Rows from block 4 of a small self-supervised audio encoder (BEST-RQ), named by matrix and row number. Rows with one number belong to one channel. Each number is 128 + 32 x the weight over its row's rms, rounded and kept within 0 to 255. All counts start at 0. Numbers have three digits each. After the name is the row's rms in percent of the matrix's.
After each channel's rows are labels from the 100 clips, of 14976, where the channel reaches its highest value: "strongest on" is what is common among them. Only what is clearly more common there than usual is listed. The data: synthesized solo parts of chorales (CocoChorales). In brackets: how many of the 100.
# convs0: first width-11 conv, stride 2 (model.blocks.4.convs.0.weight, 192x128x11, each kernel summed), inputs 0-127
# convs1: second width-11 conv (model.blocks.4.convs.1.weight, 192x192x11, transposed, each kernel summed), outputs 0-95

convs0.78 079:164148128119116160156162147086129117112068048122146143131174168125051153167116102137114100167146111147089100102095142142065176054122121132131152144109136138125166096157141069116147152100076136132130156112174069147079122092087139099111173119108098154151141083148178119146118131125070144080136098095155160118031090039121104151183092107109132148119136111105113089130088131071145109120143
convs1.78 082:131134102099162110120104135177149151134071127153142138131159124170133126130170101143142139123181121134141166182000072090126134128158162151133097153119077138136062140141123163159089178084122134176070112107066087132137151094122140121111094113122139130080090163145069089110100115114149125111
strongest on: note C#5 (54); oboe (42); clarinet (28)

convs0.182 123:094113083183191142043099135129134174146072137133093122166164153128090177105156145121133179110131113104127157161158119111110158103124116049159116067113133162167085149110113088138154111111106148145136151131170116135148105117128152172138206129064086150134131153126188154132122078114160106169094109116109187166148093145093113171147037123150144074116164133098153118175150077134138095081156
convs1.182 111:077198084087108132176081133199086148108153154094162120088120119148103063115073114108126089118137142128136130103106111148113100074153138097143071102156131144120118099084140154140112098131104123105137081107135134116091160087140116125171148106103134123190144156132151125090190171142102095073
strongest on: note G#3 (51); double bass (35)

convs0.177 123:145165144087145165138148144095151169117151136102115105151167105128126170091122170148085137069119137067113130169120073125108131136052090188124130044129132055119124117108118099179167154136054151139115144084108097163125075147166176099148148154099149074164126142154183159184144135141159169119099167134128128169117155133082151143195121111150185113068185101151081155129133109151159142113140
convs1.177 106:138118133141152107048129144138120172151098154135122141146130100112150098170154139136131149080111112126153168112134127134139114152167197121100165150130167117144069131162147120125103121085144055151118161143102154177068123157112141158194092130029121179143081200094111125123099066103167074081
strongest on: note C5 (55); saxophone (47); note A#4 (31); bassoon (25)

convs0.110 094:143102163109142183172109133080121093103153091089210159110074143130170143042116135100074126133100176114078142125154155096143155180105101105104158154197127095143083114157125108156119123090046105159133160131136090160124141049111131161154110106133095085125096112136150106152151140101197158151168146133150126126087120153102117137145121123112064130101205092165098100111093126121175096117173
convs1.110 105:150071069130140118146121121098115181181118082148169144119199138153140150194113164091122126140097101083138146119152130088150145149151121157130131129125138187135107101122137198142112137143146095124040133090128124116047123080106142118172124111118107142026108168111086150101150168105097070107
strongest on: bassoon (94); note A#3 (70); note B3 (48); note A3 (31)

convs0.4 087:125076081162109152096143137169169169165113133121136168070082152128153138164123158095114093150107150134125124195114166115136161101134145062167109090129139142174151108102156160095114096166195148063116109108115143114099131151183202176150159178085173151133110177128120189126149158143143076093109164137123114164135124101116146150191098088173180090132207156127133181144177134159138145109146
convs1.4 085:134133148132096201171122131089127034163151180120070217138111118081093160115121167159185137055123128127118130161090120114101165074142155064113092092074107134112115131120165114169158165129091181075163140134095177116113136070130074135076083111119096179155105137107123111121088156132089149170
strongest on: note C5 (61); violin (61)

convs0.21 087:106102147134157105086131124135176100177136142138112171153133151128117147149104144164059141116122109069168126127109126125071096125102097165087099117157128111108146170126000128127157100112117059125167065089103189150143124120173124154167104146171160140139143092090086111073130128142101141110129110081082082150164133109137080107127116153175126081138155165141188130104171126181104189145119
convs1.21 087:104077086166198169113140115097143094156131153187157129166093133141188108095114174156115176113129093091089046131140108148156136188096132094120103186101174153166116153184080118143145130115170121133101123130128119155138111115150122137134125141111049114099117156067164095136051126051112095150
strongest on: note A#4 (50); violin (43); note D#5 (32); note C5 (27)

convs0.75 114:126149131137078093139120176147149077104073112084099110200073084128086129152091126169118074101127092151095109122135126160177086165063138074156125129152131124153068132157084147129119119142177118155140152000129174122164103090125110150090098131055118093116089157140158118131129138071118140163143082129144149133068132107151158071110123114126159157111133130111124167128113167149173154113078
convs1.75 105:109145110105165146190149084126128113177151138125130073132141154115145144167087087143147140072091108105096089124164171076147102131116016120116190160094127083082135135106089092158085134144136082081104098117118157078146097082154159127124127103108095086111099121169050114116090079116099155131
strongest on: note E5 (58); trumpet (45); flute (34); note F#5 (31)

convs0.101 098:110081166118115136155125156136142136163133101088120131159182076128129164104129148122137120129126136097138121136135197074139176075131054143128144100175132058120054138134172139117092126130046150136141115117092053106084116139128139054110173130121046095146169113117079153059136152083151130116110077126127129129095151112149113156139173150118125173140159120145119080120083167156153073068088
convs1.101 098:119052143126123168121094063107074135157167154168115079104136093129095100153090151025125111095126086081149152099144106093119155130126091149115135118143156166161109154074111147117144120121115136121131089099129158121089156065053108135097144132126136167114088170205177131096076130123114088089
strongest on: note B3 (40); clarinet (35); note G4 (31); bassoon (30)

convs0.174 103:183120130102121067145150110165137155112096171118133122137116124127152154138178150160127117175174194180144118177121119153082174093176102123087083123120128146108194087165170110128147138173125160082111118162090108112144137121141198161124155162111135068182160156123131158122127167135141107127108129155134163183129083156128160148198160155093153129081229159131076184167142153157124091175117
convs1.174 098:105173131107087086140117107126120037151133123088107129090133104122122125145099152153133087201149178151093095151146107096083154120163138168133122086128085107132129125089176120110151130162102124149176106140130113106123159132120095140135130069162108121006182111131168149134119088188087084117
strongest on: note F5 (50); trumpet (37); note A3 (33); bassoon (27)

convs0.125 118:113096131154123133104119142150134108144046115177077077087091078127136182160095126107132094119085122142119115138149102098188102123114159121167140104136126122148102100059183131195139108129159127149130109070109126124136093068139130184141155152161145143022070132192163121068166106133115113118160146121069068134148164079144128125169114124132111174167148124121172161155096097164172171145110
convs1.125 117:182131108158180135176176111097144158133158118169142078162124166124132090159200136160119166096100122093154083049159181126160147084075120144076151174105091135058161130111046103172118120113135108090132102118097159094150052099172069162084158129104118086119071143119164047129145123101143102176
strongest on: note A#4 (50); flute (45); note C5 (30); oboe (26)

convs0.105 103:159129093097125103092110103032127146161146132169088172156049199135048094134127130168119173109131160071076129141080126110119088118122114156073080152131122166105164157131067140120128109147094075137116152133142115144087163102085123173146125132061128117127115144146134113114128156115140148120116130115155171126108035114092125084125096094175114085126139083169082193113104122175129115086130
convs1.105 100:142145053125197142110118158159156156145150083130127133199092175122184157113126136151093197080130120109094059128112110138106085157068086101112126206101105104104148121182087121140118080066189118094091120149121080089159127157116095157175164126080105126108156142079086114157100157167125098139
strongest on: trumpet (66); note D5 (35); note C#5 (31); note C5 (29)

convs0.144 112:098147149140052113132150177131136155154173158080164119141117136127071173125108128095130125140103145131044118135115112134117121161048114050150103140095131080080179103128127112138142090176139166102104091080132129126157154136147154127053121128033138144150145120117096144128098141120099130119119097127104115145037106124185121143116174125196157119121147179148143129131161163092122104038087
convs1.144 098:082108088120139107155135121094122046081108079162128145120121154082083085109131118137087129124142133138107106117078107142124161155082126123131146132081097157113117162098074112103171136177087150068105153128057142157100121140093115155101137163135099106165118097178164176147087179122132173203
strongest on: cello (56); note D#4 (34); note G#3 (25); instrument: clarinet (25)

convs0.82 111:140126151132085133132094061130119000132118107133114067109086083128093087108149102105148130119114147111136107112133130165154177103155147152163156144160126134182133137140144104103094163143102073100151149120104081145110159075133138065142131116166181117119149122081144093091061151139175146088101100134116143121125168143119128052135132159088133118128148050083050152113110131156055116124148
convs1.82 129:109106082136151148162114136151116178169147086135139129141159130155139164171018137159146139174098135129091080101140139137139096116116133104063145154097112187063143102175096093091103104128140078143089141173124147133155134132137096135086109156095120103075131129126149133121142105060142115117
strongest on: note F5 (45); clarinet (40); note G5 (37); note F#5 (37)

convs0.49 067:178101103095097087081109106110124178139149197061103063106123089128104125154132132175157139091117175150166082095108177152124110133097079162086145088148127122150022121141196192126125148093168104083150101179164096168131160128141079159103134088084120104148144084125150119096096109111144097139132111114122121118186137162088109174135137167118158066122060147133112165118142112137108132155110
convs1.49 124:155136144132215110116145168125143117125127127114132147207117160133155121130153140118132209129123134128105121124116121109130107135000133130137107214152134143095138097136000137140136125122179131136118151125145111134118111129119119125132138145121121096119122117112138121121091111142122145139
strongest on: clarinet (53); note F4 (30); note D#4 (29); note E4 (28)

convs0.16 089:080150108125152071150150058161127089150107082095082114113119144128171147129099121126117117155110098145115128120120160154095090133052105104120191147148126059048133056099091064125160085153096129094090041074135038124108107112118137060114149114146143107062102119164118116126093122175137177139174094108141145150116131152161117145162147108165148153157138156170167112133116141139113117124151
convs1.16 103:141009141074159133205176134071168117127133152140111142139150157132156175109150109119187145165130136061183081123129099086129125119131089136118099154116189171147127103124128146145152133133139117125084192078147155084070128145143095084127138147152119098128111117126128134145111081123148118099
strongest on: note A#5 (89); trumpet (52); note G#5 (47); note G5 (43)

convs0.136 115:137127078087123125108154108061114108133165137153145197103091174129101134085171103143152123152099062147058084131110056079117174134151128133115106154079135190087134138132089179135121152082141078094101136089117086134123137049102144135116155114161143095109156155154135111159154072133121118131152101147210084117111155093138133141140036065097131098109145121112118186115138122119111088176133
convs1.136 095:114152147111094087085119156104111157175139113100077133104108072078081106112119166134174107120093120139122061099125139148088106166162125112051192102120137105077169110131180114165169087089093126154086154064118117111192161102086040224104146156095131146168159074089131095097141118131131113171
strongest on: bassoon (92); note D4 (82); note C#4 (43); note C4 (34)

convs0.74 101:131132126111061119111136160112137194040119089139121151140146133127139179111133158111163081111102185108137158150128182103135152097185162130146147145104137123083128116148148144097106069070140115122008059167116146123141109127110168146094124147092134152133084160159033161120146184146157077106106095130116124147129117162102100154160154124160155124162157140075091114102108101164086177096135
convs1.74 103:110143128096170156088122133109165102072178118105090147161052134155108141134092092111084166125147147131076134107119119127117134086099152064065116163103125108119140128124096055136135120122109138125169100150100140113214107128120130165104102097147173168164172169169127165121132117171146132107
strongest on: note A3 (46); bassoon (41); viola (35)

convs0.69 086:135063108078083122119185112101114121109138141127089130076102175128155136172186159146125120160157125104106132167132151137115206079110080149144123109129132101165117123072156113150124178154123118109127124126085104090098139071124196070136131166127116134164175137177115166145111173109133143128155124147177109170154118114120183119199110119122158064057200175134144156160102161156157128212149
convs1.69 076:147130128101095145123082083145119072144119102102121128111087100125109137132109156074141115118134146086210143161137125108133160136196177112136124105138105128162146132161197194130054089140156100092124104127098066148107158134115131154207092156132070194111170188084108109074096046146095108150
strongest on: bassoon (87); note A#3 (64); note A3 (34); note C4 (30)

convs0.71 099:135075081138156127168127093146137113151087149063143080133128125126155043103118118124168165137174094143127121117122143157129139091164074088144124097139128143073169113165151094080137148146092154142130088169076091108020161083136132106102053136128078137088090124103101112157066104103150168086116109104104181113170066123080133094149113143102140138168164096087148116118120085087111107127101
convs1.71 107:159134122122179128148153173139155085128133131140082155159146166089163162137116165185188163122108118124150145126107142097114102112096153159115149177097118073191112112122073163193063126168159110162086121049143157105132131132105116101132105122148111165148078132135095090123167113107154126163
strongest on: horn (64); note A#4 (51); note G#4 (30); note B4 (29)

convs0.95 065:159133128131057075063125066120119111177113148156137101018089148126103102138085149157146145184076165118142091111132089078108157150122121113107063038117133104116159124144132119168136060115128129109069105165145151179073129125145152151170088129123106111175125176105139140127144092161168121088136113125087147139140095153119107100175082144076097063092160131146123128129154100143115157125156
convs1.95 087:150108090063059121086090118157140131108112111038064180115117118146046155138097154080128119152107122126111047134158115144067089113163141045115134073097096129132188100128172144112183110147091115127127145155109130138150116096131092153098164142101131123152101120080123139079110094129152165150
strongest on: trumpet (91); note D#5 (72); note C#5 (47)

convs0.109 106:144137060104123045146130170119139151172130156155141145116154116128135142129112152113115110123160169108068164139129146111178089045147124151055119084130140228094190129160119174114115156090068105120117121118085154133138129079127149116140131136108159145156144125126145147110153141163138119148134104138100128145075128113098129164180151137058087091103159138115093094175149153005116080106121
convs1.109 108:164124140107162116034116133092101119135150135129152106137043160163111119093108149081091139120191118116135157210109123129148138132087143167076137151143129106122106168088061102132117096093112159161170089147089118137139136121116068157118066124114131124107136128076154186160156118165131135144
strongest on: note B3 (57); clarinet (43); cello (43); note A#3 (37)

convs0.176 093:130172133101196168119121179109123101063135057117129118140143123128112161099131133116068089135150162136130127130121057110035140150113115114126195059096144135107133153107124107156055107077146061139062091115113169135150070185172123125074115103093142090114089135181106131139135101147156165147145078098100108131106188151140123155134155101133130142120166129113130105083133169166122074147082
convs1.176 089:138099134112140089127147151073176093152077134078058152154162161156125116094131123113146155079118133127173137096133131129169149112139129150117165146153143155148032142159129081096153090105130073051148143114150155102177124153134159148147099079107077139162103176103101179109153172162122074109
strongest on: note D4 (50); trombone (47); note G#5 (36); flute (36)

convs0.100 080:129112146133118104153133123159126130142143107132095117136089138125158122139054110127107082129104191191150124129150127080153134120132090143189176065140129144131108109141039122109124111164131108084199139129111118090063122083192133023115133116082041117077128131129124102073123187152143111080106097138074149135133138154141133118140174139124100111125182135171100070137161129125068098106157
convs1.100 095:100133118158178199131108117136111086160097127169155131157140149137157108110118181138137162096142052142137110155153088131133131125121100139111135174086152156208131047147096106092111197129145126109157146119191130090186188065150071130058146118145131095086084117106140108127143084123152165150
strongest on: cello (56); note B3 (41); note C4 (32)

convs0.97 108:094091165111165116099108130148124122150088124129094152164168118127001142150126130147086059094141127140048141154128081067120102047133138132083110090119130156114137132071115135193135131113135137152127122082115156139113132180157121109116145133172112120064090115137116124134158097114158045175159136081137111138066156086093116140153184092114085088133152099139107072154124112101144167147124
convs1.97 103:098117224142184097162172174062096132134119150186146119165092161162171088100183114097054169159153170125161123155071122116130138069122118133104124177106143122054114092121087089140101117086160109163161117135111185116078112117136124135097072103100091140137111139075143104099171134134162073110
strongest on: note A3 (63); cello (34)

convs0.118 111:161120077090116094099171139107162120169104135164114093111143157129123078119121141117116155124163151119140113126139123055123157124169052076184102134137125119075114057128133106114083185147108151165145080168075113117091140159103141153120111140203125147144190166156046149151139080102083061095123146120153102149098085110062145135134116130150159104165135170093196173154102117157088117096121
convs1.118 106:121139107137135140054137095139082164165147144094061066125153115131123102134124108107120131164085128114180130073144159082172130168114115133123200134113066057179142095148091139151090104085131128142145076082190096084185125154084085142053087127153168128120130130120143072087105134093121203113
strongest on: clarinet (32); trumpet (26)

convs0.123 076:132158096100116124120163124140128092132027165102062089156118107127117152148097133173079132064191130150091141165105089078136110106142115170209144100081136146102155104121152089184085150197117154095123174083108097099120099159110155151143150148113114119143146134084152112141107090140120087111090137130126078109165138097092125154205081147112080129099203153117081098139156075107115136151131
convs1.123 072:109117153105164105149150092132160175125075135124177159170091116152190127206153118150112171079146133144114068176083130170151119095147105128163140171154121120110035087145157098085115142106178072136183156089168109081066138070167143110127111092119059135125138151065056106123131154147118069114
strongest on: clarinet (47); note D#4 (32); note C#4 (29)

convs0.147 113:080110084115198109126163124106179120068161171080065109074103125123141076122107161174125112152099169110185132149130116125136145097084113134114112107044127128136152109051082160072131079130071150112095089131119077161129129122107153120100175116102139146112174126124159151167082113101180072141145163183114104134118079168127142097167138111121147060093132147142100144151114076166123115110074
convs1.147 124:141157140112196101150155144148154129078079178072134097194105111157181100159136155122121194109126152141098093112138155096115134100142148097164152197161126152126138121141153128173072155129185133071073120128140100103115134160123121142154095153085109123140142174031125065126112139118120108123
strongest on: trombone (64); note F#4 (30); trumpet (30)

convs0.51 084:159122150041159119136174114107085140087177134147097116117147155128185061122166112126143085137139126120075108147117070130089136134123037183133117069161128089097153103145087103115086170154115136058104114114120144129168128162161158118117106150159095147108116129168110119156160111106122142104084100154134139117173131073132146088209072123105116112072175105145153131156177133095091072194144
convs1.51 100:151208099106114128086104100041132107125126165094063096104114120077118146070117175185135106099100051091188103104123138097131141118134093140137093111127116054166123108135139170117106140132102099118134133121143152142091117125126111098166174080141104117039108149122110141114115019106110149149
strongest on: saxophone (49); note F4 (38); note E4 (37); note A#3 (36)

convs0.113 082:065095102152121135127128116120087143068144123097140115081126096132187095179119105154102150074137146134148124125119217147126118088117118124168123087071124087127120112112090076101077157141134134111082127188051147096103157153057155105109175103114086104107108078087136115174093064095129133110096074134147078137162098153121132133139077093143127112157167116051122076098131104091122098107085
convs1.113 095:110098000122157080150107120146174122138110125088127139178103166158171133203137153101175176112164140111138163154129142136145097103159141094134115163102173113158113134119170149149067132193184114105077081105137112111142189179120115135127089102183107122123096151086109099159129124162106149136
strongest on: horn (42)

convs0.185 093:127089139112057098076138057168131121123160125112060092142108165128125139103142137120123088140176100146094114141142124045137108104099161190096096124067128146186152080071156134206156154134172139088127147150124144133140106122155124153142142117133105153077123149120133140166123063136153102104018116155131062164127146077139135111112098129083138089129175136096116065127120088140136074130124
convs1.185 099:056102149091168121136112126142127060106083148100172117157095122157146125081114106174118158157133146149123100086154170118128122156074147131151106168121117106033093093134081100121151142150163122108104141144164179137063096119081131146158125093122126062137121128124126090134100102143132052125
strongest on: saxophone (30)

convs0.29 102:138142159149100132174093100068160079104068149146157055060108181127085119123142140154047123148122171130100139132146139071136136086182177098119139191115135085176143182196145127095127124122092144154152168090123132135144125127111156128108111148115133181117167120097129123120148054142123066104116158158123150145198157098134093059161105181128126165118148102123129139118088120048111129146115
convs1.29 108:081139113083122096138119114115076149092139116149124116102104103104100103127153099103124100145096153156093133112082103095114108149097137167144107124153047120114123162087104139087129110120113082097132082100139112105093119080120150095095119117156143161103175094184171061080164159137070066135
strongest on: horn (51); note A4 (36); note G#4 (33); bassoon (30)

convs0.23 119:117078146168135103130128086108139125100098127113142194143105127128109154135177117173166096136131110087096146141128139137172110084157068073118118154119130182205163121106106057144120108156022107066126165134113082134068136054114164107115175136180117110145147140171164141136121190119157103140111105158202157140147138152106150146159105125123174102152162119127098215154123102125107136137159
convs1.23 102:142124126112121066105142083170142141134121099095068184118085135081107195138176117083095118223133173173131106087164138124100095143137139164126127125101140129081148135129127093124098095107120095173135136144080154112118161138076076137082078099143101134090182135155097114106161148136082103110
strongest on: clarinet (68); note F5 (56); note E5 (52); note D5 (36)

convs0.152 054:137134064156141129146092152153010101155135132120115143084159111126122139149113064113182118051149151167141110083053170110155147116153077129134159133140127125129149162120156130112126148142127138111124102078112161079111140162117079177135068075100099122133136125152126048156106113166160108125108121042168105093132153114166072106056168073107127140106143087142161153117150156112128112100105
convs1.152 082:073129136115204123124121104123156118130148125117132133211141150143142129140169134099137212137158108112109136125136126148146140113000128125135081206129139096107122118096000157111150119092155113166110140116143125114133117120117079130098110129132123117139106135153159126124110135121171144110
strongest on: clarinet (41); note G#4 (29)

convs0.47 096:197194128092088131194130123121159068140164085181104126120117117128133113107121155108122165129056139183152165158130108127105083158124106111088071175111126100116153090150165140139083094133129115102079194090099159099144074141115181130152151107125085094101122141141161163123126108174169133154099108119145154136122086157177143179166070067164144139068174132165105125126121155128137047085141
convs1.47 102:126130125155096095116135089107078177150097105124055160104163151168083066128096147119135108108099127163056117201127116144101127125126094123166170093160169143093105161131128177082136100121081111098060063145088107097142118094114137092105153119134131087174129132153088203161165120093090120092
strongest on: trombone (79); note D#4 (67); note E4 (36)

convs0.155 099:119125148118115131169073106156157076103154088161122071079092119129136043091108123091090205141144157164162132131137082164114146148154113145117053168137130075107139135173113127061093097100108039137130085093140140143155159175089123091117118135078084086147178104108083131078102113141153195171086127134146167113108086170134120138127171143109132166113159115161095124082119151091142132120104
convs1.155 104:090118075142153122162120142115151102174064149188101138167162158116141121140134188118193162075132143210085128117124151148127106134096144177132092154108065159075157145096092156137124140106153105089137096116125112100195098146110095126133104129078104151064102135207102193090141105168124122122
strongest on: horn (67); note B4 (43); note A#4 (28)

convs0.189 090:148118154148074168134114117146118093170082074189122140098148091129041134127180139102080157159133132117104125118126127119095146046112097081043155128166135145108100122096051140144117070188121109161127123086117137127073077112091119063126110120061118119157162118127160106114119121106155171154181140111131110111139156182153126133186134139133126135136127092213053113119119146143137110166129
convs1.189 095:119179087096157169154128168114166111178172143130134152127064151108134146148150144147167129121083140111100131108118145139165129156150123122131233155126133161088093208206142140144127122094130150168076152072123120120123173112177103103179113118075137130107129165154161152134116131111096109119
strongest on: note A#5 (39); note G5 (38); trumpet (33); note G#5 (31)

convs0.175 084:179093163134125127107096123163100015168084115160179142107104141129078112110188120111162129143172097132153092115120145076183161120120153098139106149131129123162112118138032051087152151125176110126066150114126125126142152124068126110116098110124131179116091137072070082119084151163111141110158112105062121112117142125120118148107076143139096168087137139181114100089110174184118112134161
convs1.175 110:091142098143203172157162109156147145136158122161136115208141122109179097152122139175130202111104112124118082084117159141148096130091097099101190209121121141140129139157048096099122127111179156133098137110111132131165087119170146140078125178059081098147163151134159128125084097062114130095
strongest on: note E5 (42); flute (42)

convs0.3 094:116147104106122074128122097189123094063117156121182126142136123130143080175156124114119104164168076150068130143160166186116173144165138106134139138075139162111225104094177108123095127158140148166105132163083123153102091081097160129111128127166129163095086134156115143100062166154105104116102120129120159136108132099099158118142168123117088166139211145067086088115110106052131067171139
convs1.3 098:077079161118098106147093123148126129097132150071115088116199148080106142140114068101181114138166136185107142113115086131092128123158155146124108097126077109122095149139188089137085108173096101147086102108122161087155121122090181150111139085114176155048123142186125074090171108117123128088
strongest on: note A4 (48); note F5 (38); clarinet (34)

convs0.108 072:071048180189129082122153117127130150097121153121158148103149162126096127200127076163087109061176167089168088058098154175106158090057119134104098130084130107148090152141074128081096093097113120107095151105173112134078082187117112174074120121088134142113139099133059098108114157105132134089111100124149118122070090123127136113129149113148097081140131184136153148129141149138132091156137
convs1.108 101:115120122140221133128119094135169122110104140129117124201093152110169140124115174134148209190137108118121108157105135152150133113020120130084138216125105137087146118140000080135108117106175133126155134116140125112085094152115089170109142164106091126123144137146159107147112098131169135093
strongest on: trumpet (59); note D#5 (48); note F5 (26)

convs0.45 079:108139169102204117151140089155149143150133115122049163089154131126166119159115143135118143183132163112194129145088133131079114087116097063110112120102134099074166132079182140143106115110114142127095095122098082116114098179142182086149128186119120106154182171107084152138127057139161143127159123130130065136181089155073134086182112117158188152169174154106197129128170134143131118077132
convs1.45 077:152169135163166154210093148079206085091124118110167154168108116148138134139131087114178178101144107168104039070041071122101132148149149096067172154160092080179157094151165086105106134079133172141081110102154061135181163082157087121149133142106166147101108180109125063076138149122148162164
strongest on: horn (100); note A#4 (59); note A4 (50); note C5 (37)

convs0.94 097:093168117124098115126144154124123066143095164145038070154049104127150063076080097131123158100165178107198103110133055147098076148143155106121083129147126134097104153092067148123106162154134113110128140097158105117136119176150104149128150142139139084099144120123132100088113123124156190108058135111111082111202121142118087029129081108150119100136115127147129139118155098162128133117082
convs1.94 151:136141062162190097144152154133147159142122127152124121186121147137163152141120142146137186060119146113099043102146159121137123146027138078115152194128040125094137135114014128148121106132176077055141125152123101095143127142089141138141122116120083132067152147105120141122118149150144088116
strongest on: horn (93); note C#5 (65); note B4 (48); note C5 (30)

convs0.18 078:148157122172085126104127104169150165160134132141104135179102098127000157094161120055120149143090146123094101152121120103104172108108096096151130036093143104154058180038073149114130119163156112105159087116126113131138126156158134114163071141132110092105082092155120120145118116132180110125162159101050122106095170159146108166157120107141094113130168125113135123148123085140095154115103
convs1.18 081:122156125134163189160110096111160104119140153128089191166138148123142102135145115118143166146188091088141145110020048110142134124142139161178139165121130117153044126145129117141171171047141135179086143134140150120121126057143104127150130135066089159147069173077130096108110183156121137143
strongest on: note G#4 (73); viola (62); note F#4 (28)

convs0.14 123:110127117114109071086104132025143146118137086136082213153150098128150135161115126130124037112091110091140130156145122070142127128125077172159170146110129156140136126098166139111123043130122098155108161171170137128118118136114163126134147126133160193086150151075152143064201092099062077133134122088118155121121082113086121142147110145122109127171162088161171142120161159139088103098177
convs1.14 117:209054118141106118101140140177122198112082071122152125103113119130137064059115127085155097131210112119100109102114142117186114140162139142086119110086126114139147123149178113131136108064146126139068082157143110071204087085133071158080073163171156114173161155106098106150130132156164077092
strongest on: note D#4 (51); viola (29)

convs0.68 056:096171120113123125130141110115194075095076112164125140137178078127143150145113143129127129162097104138129131229125097137094078185115085150108076122149125123127144116138132122077112145165088138190107190108077086146093093138101185140125141206111127118131190138091189160125105099132153138180146094128089116168193111137090125171184116083151125078172206094127114115116114137135126102096116
convs1.68 075:127076099128150116114128126132182236127070108151051103151072103102168110157103119110147148169104097114107140098191141137113102141153144079139153132153150148151143115113177171133100152129142124083097088139094053128069203130095168167136132137174103130080112133115087128120153139149112210145
strongest on: trombone (59); note E4 (49)

convs0.160 096:105059101059086109110120121101125094114076075195130196129135185129120126156132119102132190154103102129127125143125159126107110114172140105093104088121139121131119131110073152056048107156110106144143092156134128149065085170086143141122104148111107179087116170135091144117131119159099174110150096111114173137161111107082133159141080146124138118214163150136230135133162142157134129073106
convs1.160 096:142102078119075128107072145127130072086102154215105150105086122106099167153133097163106106085058122138148154096128172128090122067117131063097137076084089125146104149090146047096136095140093143143201085096080120108158077073176117087125117159131102170161165159141149133111129144150133162101
strongest on: note A4 (69); oboe (55); note B4 (28)

convs0.171 109:139144109095157123029115130097135158110157159120099123103149152127129139101096123088146140114123081080136133139110082117189078100107130146075106144126127124093097151100121132138171127088164115132152200091153124095173150124147125150106126107096091105170101105117174107169167031121111052163161114153128131148093078100178145127189065146115118088106175133074132140163116114024123131149147
convs1.171 113:143176126139181083126142101036140087129127106063132114151091132108172091110101096126098154140116142127151136127142127150033150120111124104126025175140084059201160130115086099155143095087170137107163145095102137157105079141133141131157178146113161112146161148124120131137116135107098059132
strongest on: note C#5 (56); note C5 (34); viola (26); instrument: flute (25)

convs0.77 076:110071115103113139146121087113044140150148113160117170080110110126159127159142048139111076140139158130155056066141099156094148137130083118095127151136136157137129103102155129086106072164124145156085129103141074171110125115120058129103148058127095161147152118126132103147160151130147114131109077128075107065153152137199143118070153064124135117127094138109154080144056096149062089105098
convs1.77 109:161149108130201100127149105146131093140114140127109129209126159139147129153121099145143208119132132108140117139149135126149119115007107122122146212137117131144150140141000111150152107118178116113118126120144133090119123106151063141132106128152116138119099166127115120132136122148136125087
strongest on: bassoon (70); note A#3 (56); note A3 (34)

convs0.5 056:181153129145115090120090144136113133199084151147110087167164105126135151120126110037135137110161100093132126206112054125107121154119133138079060133098124135062121130119143143151138172185122181043110133119134126106139166141146137150136086213076073121175131106135110137135132073117115137127131145081089102138121069113076117134091120096119108094120149127168121080121217131138093092138122
convs1.5 072:162117148126176113098143104125158102135104131177073134201143088134181134168102157152163189126102097125144134141103076123119043155121119127110125169088153130139129138114135155166131151095165089159154118137123092146085154125098117104120129137113053104160099160127135143097104082087132201155
strongest on: clarinet (52); note F4 (40); note E4 (30)

convs0.119 098:148103141056135093066136143047177169165149147152141120084140125127159157146071098069163167118138125092063132144133106153105076109151147105167081108060126130146100163135121180140106136133154159066143144142106107103125142136124139095095144149181106138146095158083126118169098085094143059135144123086120116132170171089121101107189104137076135156171138089085123114113041110182146150103144
convs1.119 103:113127129150184106097122107130146171157166079192119159174151118076172133098094107110062173137122164120087131143128114101144109059126133141080143182130116099150128073111097030174100136091167112155115156062160149131141150101069078149137065178164173052097144147132172157109103118155088113172
strongest on: note G#4 (72); viola (58); note F#4 (26)

convs0.76 105:096161086070134118141146139146123059149045120131155137061159140127105097135126115105148180142089109121097148143161158137071131125167161095149146061128128177097116118110098155159076145117093112120125150153113127119119086157130153146130139154180160120101124134089154127150044174110106207129135151132124090130176083122112130110180108084101135133162166064058164093113128087168109059097068
convs1.76 113:147164135056138126154054102038124163073083083156108124128122157139145131205130051152124125093158143106102132095111127127157081141112123145101086140058151121136107248081125096101121104132146103115170134122073151081136118101162175112176121118120151132129154100151140174145155094119117098094
strongest on: note A4 (54); oboe (43); horn (27)

convs0.190 104:208104134132166109115113136106182091028122136166116082094124158128104169119141140160162089115121103061122114115121127080075102142116166107088078197093128140133109108104079156131157152135104080180117181064136172140143114101105136088110141095063142137152154148142186122138155119113124118159164158117140138121098138134110145066130090166093095136054125111138124166113091119067078065135132
convs1.190 106:100180129117094120111148134075126193103083103095107113084074155167096115104125142146113086135097154119110097106121118125089163154146137072151137088146116198115114129087147143107153097129065110166143134068117107087206122074132187130155182140115096070085190118147068084113112119150123084106
strongest on: trombone (48); note D#4 (37)